config.toml
encoder_arch = "vit"
model = "image captioner"
dataset = "photos of plants and fungi (iNaturalist)"
train_examples = 90422
image_size = 48
crop_scale_min = 1
horizontal_flip = true
tokenizer = "word"
vocab_size = 1482
encoder_norm = "rmsnorm"
encoder_norm_position = "sandwich"
encoder_activation = "geglu"
encoder_mlp_ratio = 2.67
encoder_head_dim = 32
encoder_fused_qkv = true
encoder_bias = "all"
encoder_qk_norm = false
encoder_parallel_block = false
encoder_inner_norm = false
encoder_patch_size = [4, 4]
encoder_conv_stem = false
encoder_layers = 6
encoder_width = 256
encoder_positions = "sincos"
fusion = "cross_attention"
label_smoothing = 0.05
decoder_width = 192
decoder_layers = 6
decoder_norm = "layernorm"
decoder_norm_position = "sandwich"
decoder_activation = "swiglu"
decoder_mlp_ratio = 2.67
decoder_head_dim = 48
decoder_fused_qkv = false
decoder_bias = "all"
decoder_qk_norm = false
decoder_parallel_block = false
decoder_inner_norm = false
decoder_drop_path = 0.05
decoder_positions = "sincos"
decoder_cross_attention_every = 2
decoder_tie_embeddings = false
init = "torch_default"
optimizer = "muon"
muon_scale = "original"
lr = 0.022
momentum = 0.9
nesterov = true
orthogonalizer = "newton_schulz_5"
adamw_lr_other_params = 0.0014
grad_clip = 3.0
steps = 7400
batch_size = 128
epochs = 10.5
lr_schedule = "cosine"
final_lr_fraction = 0.01
warmup_steps = 220
weight_decay = 0.01
adamw_weight_decay_other_params = 0
Rows from block 2 of the image encoder, named by matrix and row number. Rows with one number belong to one attention dimension. Each number is 50 + 15 x the weight over its row's rms, rounded and kept within 0 to 99. All counts start at 0. After the name is the row's rms in percent of the matrix's.
# v: attention query, key and value (stacked) (encoder.blocks.2.attn.qkv.weight, 768x256, the v third), inputs 128-255
# proj: attention output (encoder.blocks.2.attn.proj.weight, 256x256, transposed), outputs 128-255
v.13 110:55 40 58 77 54 44 55 47 47 57 38 62 51 49 49 39 71 49 31 33 24 51 45 35 59 38 64 68 32 74 34 54 52 54 71 42 55 35 20 43 64 37 36 43 57 32 51 74 46 42 47 51 24 49 71 54 60 52 64 52 46 39 80 56 60 75 28 30 27 15 33 40 18 45 44 25 50 67 77 75 59 46 65 34 54 44 61 26 47 63 41 54 55 42 56 45 40 41 76 26 20 66 49 32 36 73 41 58 18 35 13 44 58 53 51 35 22 44 68 51 59 41 39 66 66 32 39 43
proj.13 114:63 46 32 72 39 36 40 52 52 54 59 47 86 36 22 70 56 40 45 70 92 37 34 49 57 65 60 31 54 56 58 62 68 14 51 79 55 41 55 51 37 88 60 48 43 52 48 39 67 41 61 47 61 56 50 39 69 64 37 51 65 56 34 75 37 20 46 50 54 49 68 55 63 42 51 54 54 44 36 23 78 62 49 52 33 44 54 50 73 58 50 62 42 40 61 55 34 46 33 53 30 39 38 76 53 67 56 53 52 31 79 55 55 37 50 52 32 45 58 60 64 54 15 52 50 47 58 60
v.14 099:56 61 45 55 44 50 47 51 66 92 64 60 33 49 59 59 57 19 42 49 35 43 38 60 34 45 27 50 22 43 25 72 35 77 46 51 56 70 46 50 24 68 54 58 36 43 51 45 66 41 68 53 57 31 54 44 49 64 56 43 33 49 66 67 75 41 65 66 33 40 53 56 21 72 73 46 46 26 67 25 55 45 58 58 73 80 68 59 63 43 53 47 39 44 41 64 60 67 50 48 24 62 28 36 52 36 47 71 42 41 24 39 50 59 58 52 47 46 62 42 63 37 31 41 67 51 30 62
proj.14 102:55 52 69 47 38 41 23 39 51 44 34 42 63 67 33 38 71 21 15 39 71 51 23 59 35 48 37 64 49 71 51 63 63 46 75 45 44 53 64 49 45 73 24 84 29 65 39 60 60 40 79 49 49 72 46 61 33 36 65 25 39 72 51 59 45 25 43 49 71 53 44 20 51 71 40 46 62 59 37 61 43 61 33 19 40 23 37 25 15 38 61 71 44 47 26 81 63 38 40 63 17 41 57 71 68 48 59 45 35 64 47 53 56 55 77 41 57 44 57 60 55 51 64 45 50 32 34 57
v.15 099:75 46 30 77 51 60 36 55 52 62 59 42 55 58 56 43 44 28 52 55 45 30 86 63 43 74 60 52 28 57 33 26 59 44 81 64 41 51 45 47 32 51 52 46 23 55 59 49 75 54 39 54 66 53 44 32 70 66 31 65 71 62 49 49 55 54 47 34 50 65 69 55 46 39 58 30 44 58 26 67 40 44 23 45 51 62 29 24 38 34 50 49 57 38 23 65 63 46 19 64 62 74 50 62 36 43 53 46 26 59 53 77 37 59 51 44 70 72 67 31 54 46 41 33 57 44 66 91
proj.15 101:62 47 64 21 48 52 29 34 38 33 48 77 77 54 56 32 59 43 49 63 51 41 63 53 53 56 73 41 63 87 45 43 21 46 45 67 37 42 47 74 50 73 30 46 85 35 43 74 48 70 32 48 56 71 54 53 27 55 71 47 30 53 69 26 39 49 48 56 65 68 13 37 56 25 40 23 37 61 26 37 33 45 45 16 63 61 36 49 57 46 40 58 65 55 42 56 47 41 63 37 36 35 56 25 44 55 65 64 73 29 57 61 72 70 85 53 35 45 53 68 22 60 68 25 65 40 36 35
v.16 100:41 73 45 73 50 50 83 64 55 21 49 30 70 47 44 49 41 76 51 49 77 38 63 27 46 24 63 59 69 15 41 59 70 49 69 60 36 32 36 43 62 64 20 53 48 41 63 68 49 31 51 70 06 70 29 62 38 72 51 61 37 74 61 74 41 37 47 47 57 19 66 60 48 50 65 58 72 55 48 75 41 66 44 38 34 65 69 59 30 73 59 53 57 50 33 64 40 34 42 47 53 49 57 21 48 43 34 38 80 43 58 06 50 35 33 55 74 72 47 25 39 56 66 52 61 63 64 52
proj.16 100:28 25 37 78 67 29 57 45 60 62 61 43 62 59 45 56 37 70 58 57 68 67 72 19 22 79 59 41 53 46 53 46 41 58 69 64 49 41 65 49 51 45 50 26 63 52 35 66 40 40 49 30 60 57 81 70 49 61 63 72 85 45 70 49 44 59 52 58 28 55 55 51 89 66 60 34 55 53 53 63 51 23 54 47 90 71 51 10 51 67 39 39 52 17 50 31 55 68 62 54 26 69 62 57 81 53 40 31 64 51 57 43 45 68 25 66 26 47 64 26 61 33 53 22 31 49 34 24
v.17 113:68 61 63 73 53 55 31 43 50 31 45 40 42 33 43 43 66 45 65 49 33 44 26 32 50 44 60 64 38 49 37 49 53 66 37 55 44 35 84 45 53 52 82 66 67 70 61 59 43 50 59 18 31 25 54 34 69 57 97 62 32 34 52 31 39 37 57 75 44 47 76 32 61 73 73 36 23 14 73 35 31 29 36 46 36 29 43 41 81 40 61 65 51 71 56 53 72 40 52 38 22 52 20 57 33 30 41 51 40 54 38 43 38 30 35 67 35 57 48 64 54 62 58 51 26 58 70 33
proj.17 111:32 46 40 43 60 67 44 52 33 35 84 39 70 53 56 40 30 40 57 68 69 34 34 53 61 54 51 63 47 61 52 50 33 50 33 39 46 53 31 46 40 79 50 29 43 56 36 16 60 30 45 45 54 35 29 46 32 67 21 56 36 74 53 58 48 52 62 44 78 35 36 32 50 67 23 39 91 79 39 68 56 39 40 53 69 61 47 63 38 33 61 31 59 45 27 56 47 69 56 48 63 42 57 58 36 29 15 20 52 27 57 56 41 50 70 65 54 24 53 59 68 45 70 56 50 63 38 41
v.18 106:47 28 73 47 55 69 70 73 55 65 33 71 59 39 35 51 58 65 62 70 44 46 31 41 43 47 47 49 18 46 68 51 49 74 42 39 57 62 78 50 47 48 44 33 69 52 56 44 72 45 77 59 50 41 49 61 68 53 44 88 37 41 44 45 39 50 35 63 48 63 46 28 47 49 63 78 56 55 77 61 50 42 37 89 38 53 73 63 33 67 53 47 65 51 46 43 57 33 39 53 53 47 38 42 38 45 37 36 77 43 50 50 32 33 50 46 35 15 57 59 56 41 52 50 44 47 41 72
proj.18 108:51 36 40 46 33 40 35 52 15 49 31 29 62 47 70 33 17 26 61 26 60 31 53 61 63 45 85 51 35 40 52 56 72 49 72 58 46 41 31 39 67 63 67 72 53 68 47 37 44 65 66 38 40 35 31 30 53 74 42 24 34 46 55 41 46 60 54 50 33 39 46 32 70 81 40 51 50 61 30 49 62 50 71 29 32 73 52 44 59 61 31 64 63 46 27 57 55 60 40 37 59 48 38 73 99 51 38 50 56 58 26 35 34 62 24 37 52 64 60 44 61 38 72 64 65 47 70 27
v.19 095:69 51 65 46 29 26 44 45 43 46 49 51 35 31 55 44 56 43 66 33 24 39 57 61 43 37 34 46 44 23 27 62 60 57 72 57 22 47 46 54 48 36 63 58 34 38 61 83 45 18 71 52 43 56 40 48 39 47 55 34 75 59 65 46 59 21 71 60 37 52 58 62 43 39 24 45 51 46 85 23 73 51 26 46 62 55 39 32 44 52 33 45 40 50 47 53 62 34 55 35 35 46 36 49 44 45 75 80 51 63 47 36 60 58 68 47 52 53 62 67 66 36 66 89 45 44 10 50
proj.19 095:51 58 53 45 60 76 47 77 52 53 42 52 57 58 47 50 36 69 39 67 66 58 19 50 49 59 37 51 66 71 27 68 52 52 52 74 59 12 65 52 61 33 30 62 15 42 59 14 48 54 65 62 58 61 39 41 32 54 49 49 35 58 81 43 26 33 48 67 61 68 45 44 41 52 83 44 52 36 45 37 69 59 31 41 66 61 62 38 57 39 54 59 38 74 64 64 46 41 60 55 36 47 38 60 40 27 57 31 60 67 72 45 48 50 30 65 54 41 49 51 34 46 58 33 61 20 48 46
v.20 103:52 41 44 44 41 46 57 50 38 63 42 54 42 48 26 39 35 60 46 73 39 41 45 27 63 62 54 54 52 54 53 50 43 52 45 68 54 43 59 57 43 50 61 61 40 25 66 68 39 61 45 67 51 41 57 63 53 37 41 44 67 42 35 34 41 62 43 45 38 76 60 27 23 55 63 50 57 59 25 28 45 60 39 53 54 60 43 33 51 42 30 57 22 67 43 16 34 28 37 53 53 48 50 69 93 47 66 45 81 32 57 49 49 50 64 49 65 42 70 34 66 61 29 48 56 46 85 77
proj.20 099:56 44 38 43 49 43 42 64 27 55 54 33 43 49 65 44 56 43 31 51 49 29 63 56 56 62 68 52 55 45 44 54 52 62 53 35 58 44 47 68 61 52 72 60 45 54 35 63 65 42 65 60 54 45 34 27 65 59 48 30 38 39 56 41 40 63 65 65 47 41 22 39 58 33 70 64 51 43 43 62 34 55 60 65 40 60 63 43 50 40 51 56 52 82 75 52 63 40 65 11 58 35 38 22 38 66 65 33 88 32 58 50 35 41 44 39 47 22 42 30 51 59 45 54 32 43 52 44
v.21 103:49 65 32 46 34 45 51 44 32 37 71 36 29 52 69 56 61 60 53 46 69 31 53 69 57 68 49 53 60 57 50 30 55 50 44 68 52 50 45 25 36 63 45 59 60 49 38 75 41 47 54 83 60 50 45 34 38 62 45 41 56 66 53 40 72 49 22 38 80 70 37 45 41 55 13 34 46 83 50 68 43 51 60 24 86 48 55 69 57 52 52 60 65 49 46 52 23 52 38 51 34 45 38 54 32 61 38 47 59 39 22 63 41 61 56 39 85 70 44 29 58 53 61 53 34 46 42 43
proj.21 106:22 81 41 26 71 59 41 76 35 47 28 58 53 57 71 57 47 64 46 55 64 63 40 53 46 32 59 70 70 32 55 41 70 57 46 38 54 65 73 61 49 23 56 46 79 53 63 52 65 43 39 45 18 69 58 38 76 50 55 77 62 48 40 36 61 27 53 48 36 63 52 49 52 46 39 28 59 42 51 19 35 41 61 57 37 71 29 10 27 80 55 58 67 41 45 44 63 69 26 58 59 56 63 38 60 30 60 48 55 79 49 56 40 39 40 38 42 48 64 47 36 52 57 30 56 63 45 78
v.22 102:48 48 39 64 49 64 34 61 43 38 25 71 49 56 58 86 30 69 39 60 39 63 33 55 28 60 41 36 49 63 41 34 80 52 38 77 31 38 55 38 39 41 24 24 26 24 58 62 67 39 34 46 55 35 46 57 64 52 47 39 46 39 70 48 03 49 78 44 47 74 54 55 52 48 68 51 20 50 27 42 59 56 54 70 52 42 69 17 30 40 46 51 41 54 42 72 33 65 31 23 46 53 59 30 88 35 52 52 57 47 68 15 70 37 49 41 61 35 68 44 14 66 66 51 48 58 58 51
proj.22 109:58 72 44 59 39 55 50 54 37 83 53 35 36 42 54 30 46 40 61 30 41 47 44 36 62 46 58 62 52 66 46 41 42 31 37 61 64 72 61 81 40 44 45 51 35 35 27 70 40 51 35 29 51 57 34 60 54 38 59 12 45 73 55 25 82 19 32 28 36 22 53 61 54 31 75 60 56 58 86 57 52 62 62 55 46 58 48 64 46 32 38 40 58 78 69 26 50 45 68 35 44 60 28 23 27 55 20 42 52 39 59 72 48 44 41 25 56 59 62 30 73 61 27 73 56 60 36 04
v.23 099:51 63 55 81 51 30 79 51 37 35 71 56 67 82 46 47 47 67 43 57 30 53 45 48 32 63 46 36 24 40 55 51 58 72 52 47 26 49 37 63 46 54 39 54 66 39 62 37 58 34 43 61 43 65 55 34 51 39 72 48 50 63 51 26 58 74 43 54 53 74 55 69 63 75 57 37 52 67 51 67 73 63 71 64 48 51 61 77 38 61 75 40 51 60 61 50 35 23 33 55 36 32 66 44 13 44 48 45 70 63 50 61 29 81 46 66 32 40 57 60 46 23 76 45 49 54 53 64
proj.23 110:49 69 53 66 46 56 38 60 53 76 17 54 57 48 64 57 40 45 54 51 42 58 26 42 55 49 41 56 48 64 78 63 73 30 37 76 47 62 52 56 66 42 78 49 43 51 27 46 42 43 13 30 43 27 49 66 86 48 46 34 64 52 63 49 40 57 82 66 57 80 28 47 29 35 32 57 54 43 40 46 45 19 61 66 61 53 50 00 26 42 37 50 34 55 61 53 44 52 40 64 65 56 57 29 58 40 31 44 39 51 29 60 46 72 62 42 55 36 27 22 37 35 38 40 46 74 46 58
v.24 099:59 36 38 47 38 70 30 39 54 42 20 55 43 50 49 46 56 69 69 48 30 46 53 21 47 57 69 42 33 53 49 44 71 63 59 69 33 58 36 37 75 46 48 27 67 54 58 68 39 09 31 66 60 28 62 56 51 48 59 54 59 49 18 43 43 28 37 41 69 55 47 51 77 66 82 34 49 59 42 29 51 49 64 51 70 29 47 45 50 41 44 69 50 23 67 71 53 68 74 75 72 55 46 30 18 43 56 63 37 59 47 44 62 52 64 71 61 09 70 58 36 52 48 29 63 65 55 42
proj.24 095:39 65 52 52 51 59 41 74 51 58 65 66 68 64 59 40 44 30 63 66 49 57 54 66 29 51 45 79 67 67 40 23 44 56 52 70 48 60 40 52 60 61 42 62 33 54 38 48 63 43 46 42 45 63 34 61 64 26 36 56 45 74 60 45 32 67 39 41 48 28 45 51 54 54 48 41 37 52 46 43 69 38 42 78 29 48 68 64 30 42 62 21 51 74 60 56 55 55 46 34 35 07 48 34 66 55 49 34 54 64 49 43 67 67 31 23 68 54 49 33 39 65 34 52 58 54 29 46
v.25 097:41 54 53 63 55 71 49 31 21 53 52 28 54 66 73 65 48 61 66 19 58 47 63 23 33 65 50 56 50 47 70 57 20 46 73 50 57 50 50 50 66 50 48 40 68 21 27 38 79 36 56 69 44 46 80 75 72 23 30 24 70 33 42 75 57 56 51 30 66 39 33 40 48 75 61 44 65 72 63 35 55 47 80 34 55 48 82 50 60 40 70 50 55 39 51 43 47 42 46 50 49 52 36 36 33 50 60 56 51 36 36 45 51 84 66 25 51 72 74 54 75 43 25 54 49 41 60 44
proj.25 093:50 48 47 59 61 54 40 51 60 36 34 52 60 65 13 47 45 37 29 63 29 62 49 52 52 70 53 43 53 52 51 13 73 50 62 55 55 68 38 60 55 69 63 48 44 42 53 52 41 75 53 45 60 30 56 41 71 56 64 43 45 31 50 56 64 50 48 63 69 73 33 42 79 35 50 61 61 35 36 56 07 53 26 52 37 48 37 31 47 68 53 74 34 43 54 73 35 74 50 49 72 46 50 26 59 56 29 29 29 72 72 60 39 34 52 57 64 38 27 43 31 76 16 43 45 34 61 65
v.26 097:55 26 56 42 56 27 21 56 75 51 37 61 57 82 74 74 62 44 60 59 41 50 60 65 50 44 74 39 37 30 58 40 39 63 44 59 63 63 62 51 59 90 50 46 45 43 65 68 47 55 34 17 45 47 38 54 28 36 16 57 54 48 56 75 17 61 69 65 29 50 56 81 42 42 47 55 76 70 39 51 33 48 42 75 58 44 48 35 13 53 46 51 67 44 45 47 42 40 46 57 39 53 24 72 43 47 47 52 55 51 49 68 28 48 47 11 44 43 27 54 37 39 50 67 55 22 21 48
proj.26 093:68 76 40 62 62 66 55 59 42 65 77 43 49 43 64 46 37 88 65 55 51 30 39 43 69 29 45 44 51 60 58 56 89 45 52 54 42 32 64 36 54 40 23 73 59 51 37 57 60 49 59 50 33 37 20 60 44 59 28 55 56 57 64 71 99 58 31 51 49 51 45 25 45 41 66 50 31 43 87 76 32 59 44 46 31 59 32 29 64 53 22 76 85 63 46 68 36 48 44 59 44 47 26 50 25 32 64 57 62 48 47 36 69 40 44 37 31 34 75 41 83 50 46 36 57 09 49 50
v.27 093:25 44 77 30 67 50 58 34 53 51 43 38 46 44 51 32 37 58 31 54 81 54 42 56 54 65 52 42 24 73 74 57 52 27 48 46 52 60 56 32 40 51 36 61 55 48 29 22 49 33 65 51 54 60 53 33 58 44 43 73 55 39 45 35 76 47 46 27 70 44 57 63 47 44 40 57 68 38 37 59 36 44 58 41 45 47 49 62 63 53 47 54 33 33 73 48 35 54 48 64 45 58 39 28 44 46 64 49 49 62 43 29 54 53 38 63 50 34 67 52 23 70 59 62 40 56 49 52
proj.27 102:41 33 44 55 33 53 53 70 41 30 43 43 31 51 62 42 91 45 45 66 30 56 30 43 72 50 41 61 52 41 69 68 49 55 55 51 53 59 31 47 29 62 38 54 69 23 57 59 32 50 41 37 68 48 78 61 54 33 68 29 80 44 42 59 35 60 54 46 50 63 61 51 45 62 57 55 49 38 49 31 62 54 66 71 41 49 45 48 46 46 58 37 59 58 61 67 44 38 49 40 71 81 57 76 41 51 54 61 22 64 62 49 50 41 38 40 73 49 34 27 44 83 62 82 38 64 23 57
v.28 102:28 62 28 36 41 16 53 67 29 32 64 32 36 31 55 27 48 51 38 50 39 63 45 37 34 47 58 56 65 58 57 40 39 75 50 59 67 43 59 43 72 49 37 46 54 46 39 70 30 72 37 60 47 57 58 52 58 49 38 60 32 36 46 23 55 37 49 41 65 57 57 70 40 21 31 52 28 59 75 35 47 61 38 27 88 47 62 37 79 49 71 50 62 28 62 58 49 26 46 52 47 58 77 27 50 72 46 53 51 85 50 55 56 53 62 65 74 53 68 63 53 58 26 74 47 71 86 32
proj.28 099:17 54 61 33 44 76 52 40 56 51 59 46 35 78 46 56 41 63 45 49 49 67 51 66 81 55 49 72 66 41 70 61 45 56 48 62 33 21 44 61 47 65 33 33 54 55 85 63 50 58 35 54 51 83 69 42 42 39 45 41 52 70 45 52 42 33 43 30 34 53 73 61 48 35 62 35 58 56 78 51 85 50 34 61 46 80 72 40 53 47 56 45 60 70 43 64 68 47 66 32 75 55 50 57 35 17 77 30 55 36 43 49 46 03 40 39 44 47 13 37 55 64 79 37 48 42 36 31
v.29 103:28 46 56 51 66 57 74 49 48 59 41 47 38 64 42 65 52 66 35 61 44 51 19 51 36 57 62 10 30 20 46 49 05 49 30 19 63 37 49 56 56 60 38 71 68 58 53 35 28 48 32 74 50 34 08 39 44 71 32 66 44 74 62 39 30 68 58 47 53 61 45 56 16 36 52 52 52 59 52 45 55 25 59 34 59 47 45 32 35 59 33 38 72 71 34 54 45 45 39 48 30 50 49 46 44 29 30 59 59 56 77 41 72 63 71 39 68 52 45 40 31 39 80 52 36 46 43 59
proj.29 100:59 70 44 80 45 39 40 47 77 57 15 50 51 58 57 85 71 63 61 60 57 48 71 61 52 32 74 38 58 47 34 35 56 49 63 56 66 53 47 63 59 17 60 53 31 53 40 34 35 54 51 44 49 46 34 56 37 71 45 51 25 38 52 76 64 27 37 58 48 48 59 57 50 61 71 57 41 61 50 73 56 55 64 31 46 71 40 37 37 35 45 37 45 61 37 47 39 72 43 28 49 67 16 45 56 36 89 35 47 44 35 52 55 23 64 55 30 60 66 51 50 50 41 28 60 48 60 49
v.30 101:55 81 56 70 76 64 53 63 60 55 73 28 49 60 49 38 35 53 40 29 48 83 28 56 51 42 45 47 36 80 65 62 36 43 83 53 38 58 42 34 40 68 31 49 65 53 70 55 53 49 47 77 30 72 38 36 49 64 38 46 46 74 27 46 47 50 75 40 42 66 32 61 37 38 26 32 49 64 54 84 68 59 34 52 51 35 48 63 56 39 57 58 63 07 55 45 46 69 58 53 29 35 43 38 68 26 47 26 55 61 54 56 50 44 54 38 70 48 34 36 37 52 35 35 65 43 47 47
proj.30 105:30 59 51 25 26 29 70 38 39 47 43 73 52 59 48 43 22 42 59 60 51 37 62 61 48 73 50 60 66 46 40 27 60 38 41 62 35 55 85 47 31 51 83 45 31 45 52 72 58 52 63 31 39 62 36 60 48 54 69 42 52 48 37 53 47 36 67 32 74 55 51 53 49 32 71 74 82 56 46 19 60 20 43 67 31 72 50 47 50 63 73 43 44 79 49 51 34 26 21 48 43 51 57 55 45 64 65 37 51 46 53 44 35 68 49 63 41 51 65 66 61 53 74 62 14 58 64 33
v.31 096:15 40 41 39 72 51 48 39 40 70 39 67 58 47 32 42 45 47 85 52 54 46 77 62 39 46 63 47 40 60 55 37 28 52 59 63 76 47 35 28 56 58 46 44 58 63 57 75 65 40 51 54 18 60 54 71 67 29 37 27 67 45 46 71 45 63 68 35 58 83 48 35 17 44 47 66 44 36 20 37 57 46 58 62 74 53 78 49 54 58 39 47 22 36 68 66 57 34 30 26 44 72 44 54 47 63 53 73 49 45 25 32 58 53 65 63 62 50 62 46 90 48 48 61 22 40 48 41
proj.31 094:48 53 55 45 31 48 66 51 46 48 35 42 52 21 35 71 64 43 28 46 54 76 36 60 51 47 53 41 33 39 39 43 55 28 61 59 40 52 57 59 39 42 26 67 60 79 54 58 64 72 55 25 64 80 45 33 34 18 53 57 45 58 56 34 60 13 45 51 54 56 62 41 47 61 56 65 26 73 55 70 47 63 73 48 56 54 27 48 29 43 42 53 54 45 63 48 58 60 53 33 53 63 74 47 70 31 75 40 42 47 39 58 34 16 38 33 38 36 64 58 32 42 29 54 83 52 55 51
v.32 111:15 48 43 29 45 39 63 66 63 76 56 61 47 43 27 33 66 50 33 33 48 43 31 46 38 59 63 41 76 07 60 25 64 60 47 68 35 64 55 53 59 48 73 74 64 55 30 49 28 41 74 53 48 44 44 19 57 50 47 75 35 54 60 20 58 41 28 37 38 30 51 40 37 82 90 55 52 51 47 42 42 24 66 62 45 37 56 57 24 58 52 60 59 29 45 30 39 49 42 35 49 46 46 54 38 56 44 49 55 31 82 52 69 56 41 71 56 64 51 44 45 84 56 69 79 52 36 57
proj.32 105:86 31 43 47 51 37 29 50 40 32 37 40 50 46 51 71 19 59 57 70 45 50 33 64 61 37 39 66 49 36 47 42 59 54 36 51 51 63 28 45 55 37 49 61 32 16 50 69 62 55 48 73 46 30 57 36 53 32 64 57 57 37 50 63 40 59 50 65 33 60 69 58 44 71 23 59 74 61 47 30 61 55 39 40 47 59 22 66 47 35 66 68 64 71 61 68 42 63 60 64 71 43 56 69 93 71 64 41 41 60 56 43 43 40 31 59 52 54 32 40 46 39 57 63 48 39 71 39
v.33 094:57 33 49 31 50 42 32 50 53 73 59 34 35 49 21 36 55 49 50 28 73 18 51 44 42 55 22 56 71 55 65 49 18 65 77 32 40 69 45 58 47 49 59 49 48 56 58 46 58 78 36 50 46 72 72 62 54 66 44 42 35 41 45 43 44 66 48 44 46 16 68 63 62 55 50 64 47 80 71 70 63 69 32 28 53 31 51 65 57 35 44 79 18 53 66 36 45 72 52 65 45 64 36 59 46 39 58 54 55 80 44 41 41 37 33 21 55 48 53 60 36 55 33 62 83 22 55 81
proj.33 092:65 40 40 43 45 44 45 83 38 36 55 52 52 59 48 26 65 45 42 55 53 60 53 65 63 55 56 21 37 45 35 73 26 65 65 53 61 50 73 30 72 52 50 50 43 51 37 57 76 47 47 51 25 51 84 63 84 81 24 44 63 67 55 39 31 46 84 56 50 85 48 67 22 81 73 47 52 26 38 52 68 42 44 65 43 37 74 45 50 45 37 32 52 39 34 66 28 47 52 44 64 34 53 62 55 56 51 51 53 48 42 32 31 33 35 67 68 34 39 65 49 44 56 91 51 57 20 90
v.34 104:61 59 54 67 39 78 58 55 24 17 42 47 27 48 51 59 54 69 25 48 47 75 36 26 58 43 43 28 43 69 36 48 53 60 33 67 48 41 63 55 47 40 32 37 69 51 39 48 20 16 56 57 57 62 36 41 56 70 58 64 54 28 51 62 91 48 78 64 33 41 20 27 47 35 36 37 66 39 35 62 34 48 53 63 59 53 55 57 55 44 53 71 39 46 27 36 34 43 78 56 37 55 52 44 80 76 78 57 67 47 56 80 48 22 29 66 56 55 34 45 44 51 65 24 38 64 66 80
proj.34 097:34 53 58 80 34 56 39 56 52 60 45 69 58 60 53 28 57 38 26 59 49 47 21 72 75 72 43 43 63 53 78 50 42 34 49 15 47 63 36 57 80 38 52 33 50 55 57 65 47 37 53 56 68 44 49 58 44 47 30 26 07 47 76 36 17 65 46 22 71 49 38 38 50 55 49 43 45 64 49 58 45 36 63 51 76 47 32 47 39 61 37 28 55 50 74 45 75 59 82 47 27 64 40 48 37 35 20 59 63 63 46 54 74 62 38 55 64 24 51 38 41 45 70 59 84 76 56 23
v.35 106:45 32 60 52 40 50 54 43 25 36 44 18 25 12 37 62 41 56 36 65 59 46 43 71 21 39 43 51 41 48 28 56 68 34 36 75 37 25 50 47 32 28 55 56 69 68 69 49 53 69 83 71 57 40 38 56 68 29 36 47 88 46 35 68 32 76 68 63 48 66 56 49 08 62 29 54 56 50 40 53 44 55 40 55 34 51 63 45 62 42 67 36 44 64 28 69 36 39 54 57 42 42 61 27 32 49 49 55 55 53 36 28 25 52 28 61 64 52 33 34 27 40 64 50 50 63 31 53
proj.35 102:35 43 38 68 63 38 38 72 73 35 61 46 32 47 58 50 56 48 60 57 51 53 38 43 38 72 70 21 39 55 72 58 32 77 56 79 50 65 47 50 56 55 63 38 35 52 89 47 33 37 41 55 38 53 60 68 25 79 36 64 42 73 50 52 44 46 51 64 38 57 40 47 65 52 65 71 59 52 42 86 49 34 50 48 29 46 49 56 63 46 58 33 54 29 79 57 38 38 23 40 43 24 64 60 61 47 30 55 55 34 38 49 43 75 48 57 60 72 36 66 51 53 56 34 39 62 28 44
v.36 099:83 49 49 60 53 37 29 51 34 53 65 52 51 48 53 25 34 41 32 51 54 23 48 47 52 72 44 24 61 58 66 37 62 35 68 64 57 43 58 19 44 34 46 35 32 46 51 14 69 48 43 32 50 34 61 46 54 60 79 54 49 29 67 65 56 62 29 49 68 19 32 68 35 73 67 55 51 75 59 54 40 66 49 22 62 43 55 63 40 27 31 49 15 52 43 65 50 59 25 59 41 40 39 71 50 49 64 43 30 56 38 42 59 58 66 53 36 68 73 43 42 41 40 39 27 68 50 56
proj.36 098:30 37 65 76 29 56 46 69 35 65 59 55 64 85 43 53 36 45 28 12 46 60 86 22 47 55 46 56 56 38 25 53 45 14 35 43 56 58 59 80 35 79 50 52 58 63 59 62 32 62 53 76 51 54 46 65 44 72 49 19 69 55 36 49 46 46 61 43 59 51 37 53 49 37 47 50 59 60 43 79 49 33 49 59 44 61 68 59 63 51 62 35 75 50 15 71 41 40 40 42 43 29 65 31 26 66 34 76 37 62 42 48 70 46 56 38 51 61 56 52 58 40 32 52 39 42 67 44
v.37 097:42 19 52 37 78 54 63 54 49 33 52 30 49 66 49 44 51 75 41 46 69 46 57 55 58 56 46 67 58 52 47 76 28 73 40 49 42 41 21 71 45 58 39 74 44 21 25 37 32 56 57 56 74 39 50 46 51 54 50 73 76 54 63 47 50 38 51 62 67 47 50 50 76 47 37 38 47 61 18 39 54 25 77 62 67 43 48 51 75 38 42 61 53 55 62 51 45 52 59 51 81 41 29 74 60 40 57 23 56 38 68 49 50 45 26 26 52 57 60 40 65 70 17 33 35 32 53 52
proj.37 100:57 49 54 54 54 61 65 19 64 75 65 63 72 63 62 36 90 58 47 43 76 87 41 39 60 30 51 44 52 70 34 61 50 48 43 53 56 63 62 48 62 27 65 38 61 34 44 34 43 38 67 66 68 53 70 61 58 59 46 37 53 28 61 39 55 23 53 71 52 50 50 65 58 25 17 63 33 57 64 30 65 51 51 30 72 33 14 55 45 46 84 38 83 47 06 29 54 61 64 72 34 54 38 26 37 72 55 19 55 61 52 43 74 54 49 74 53 52 54 49 67 49 14 62 49 36 42 37
v.38 105:74 63 73 40 50 71 42 68 65 40 60 81 62 51 35 28 49 55 36 53 32 66 60 33 62 38 54 63 53 30 68 54 68 79 60 53 41 61 52 53 46 34 40 63 58 59 29 20 46 71 54 92 53 57 62 47 45 40 26 39 58 56 57 63 34 65 55 67 40 42 61 53 63 61 45 28 36 41 47 49 44 53 59 53 39 25 18 46 35 40 23 56 32 47 64 40 55 72 53 57 27 42 52 53 54 53 51 26 45 11 69 23 51 39 39 54 64 53 41 49 53 41 32 54 17 67 54 26
proj.38 107:61 37 00 79 65 45 66 33 21 43 60 55 41 49 45 65 78 40 56 31 80 53 42 17 46 46 65 48 43 47 48 52 57 68 53 58 39 44 48 89 38 44 63 51 11 60 38 56 18 63 75 49 56 52 50 85 60 55 34 22 66 50 29 45 66 35 60 22 48 31 74 28 41 49 40 55 34 18 49 45 60 56 47 60 64 49 41 84 70 52 28 51 57 36 50 31 45 55 60 67 56 79 31 59 45 65 61 38 31 38 56 48 65 65 69 46 42 35 36 59 59 56 34 59 59 73 70 46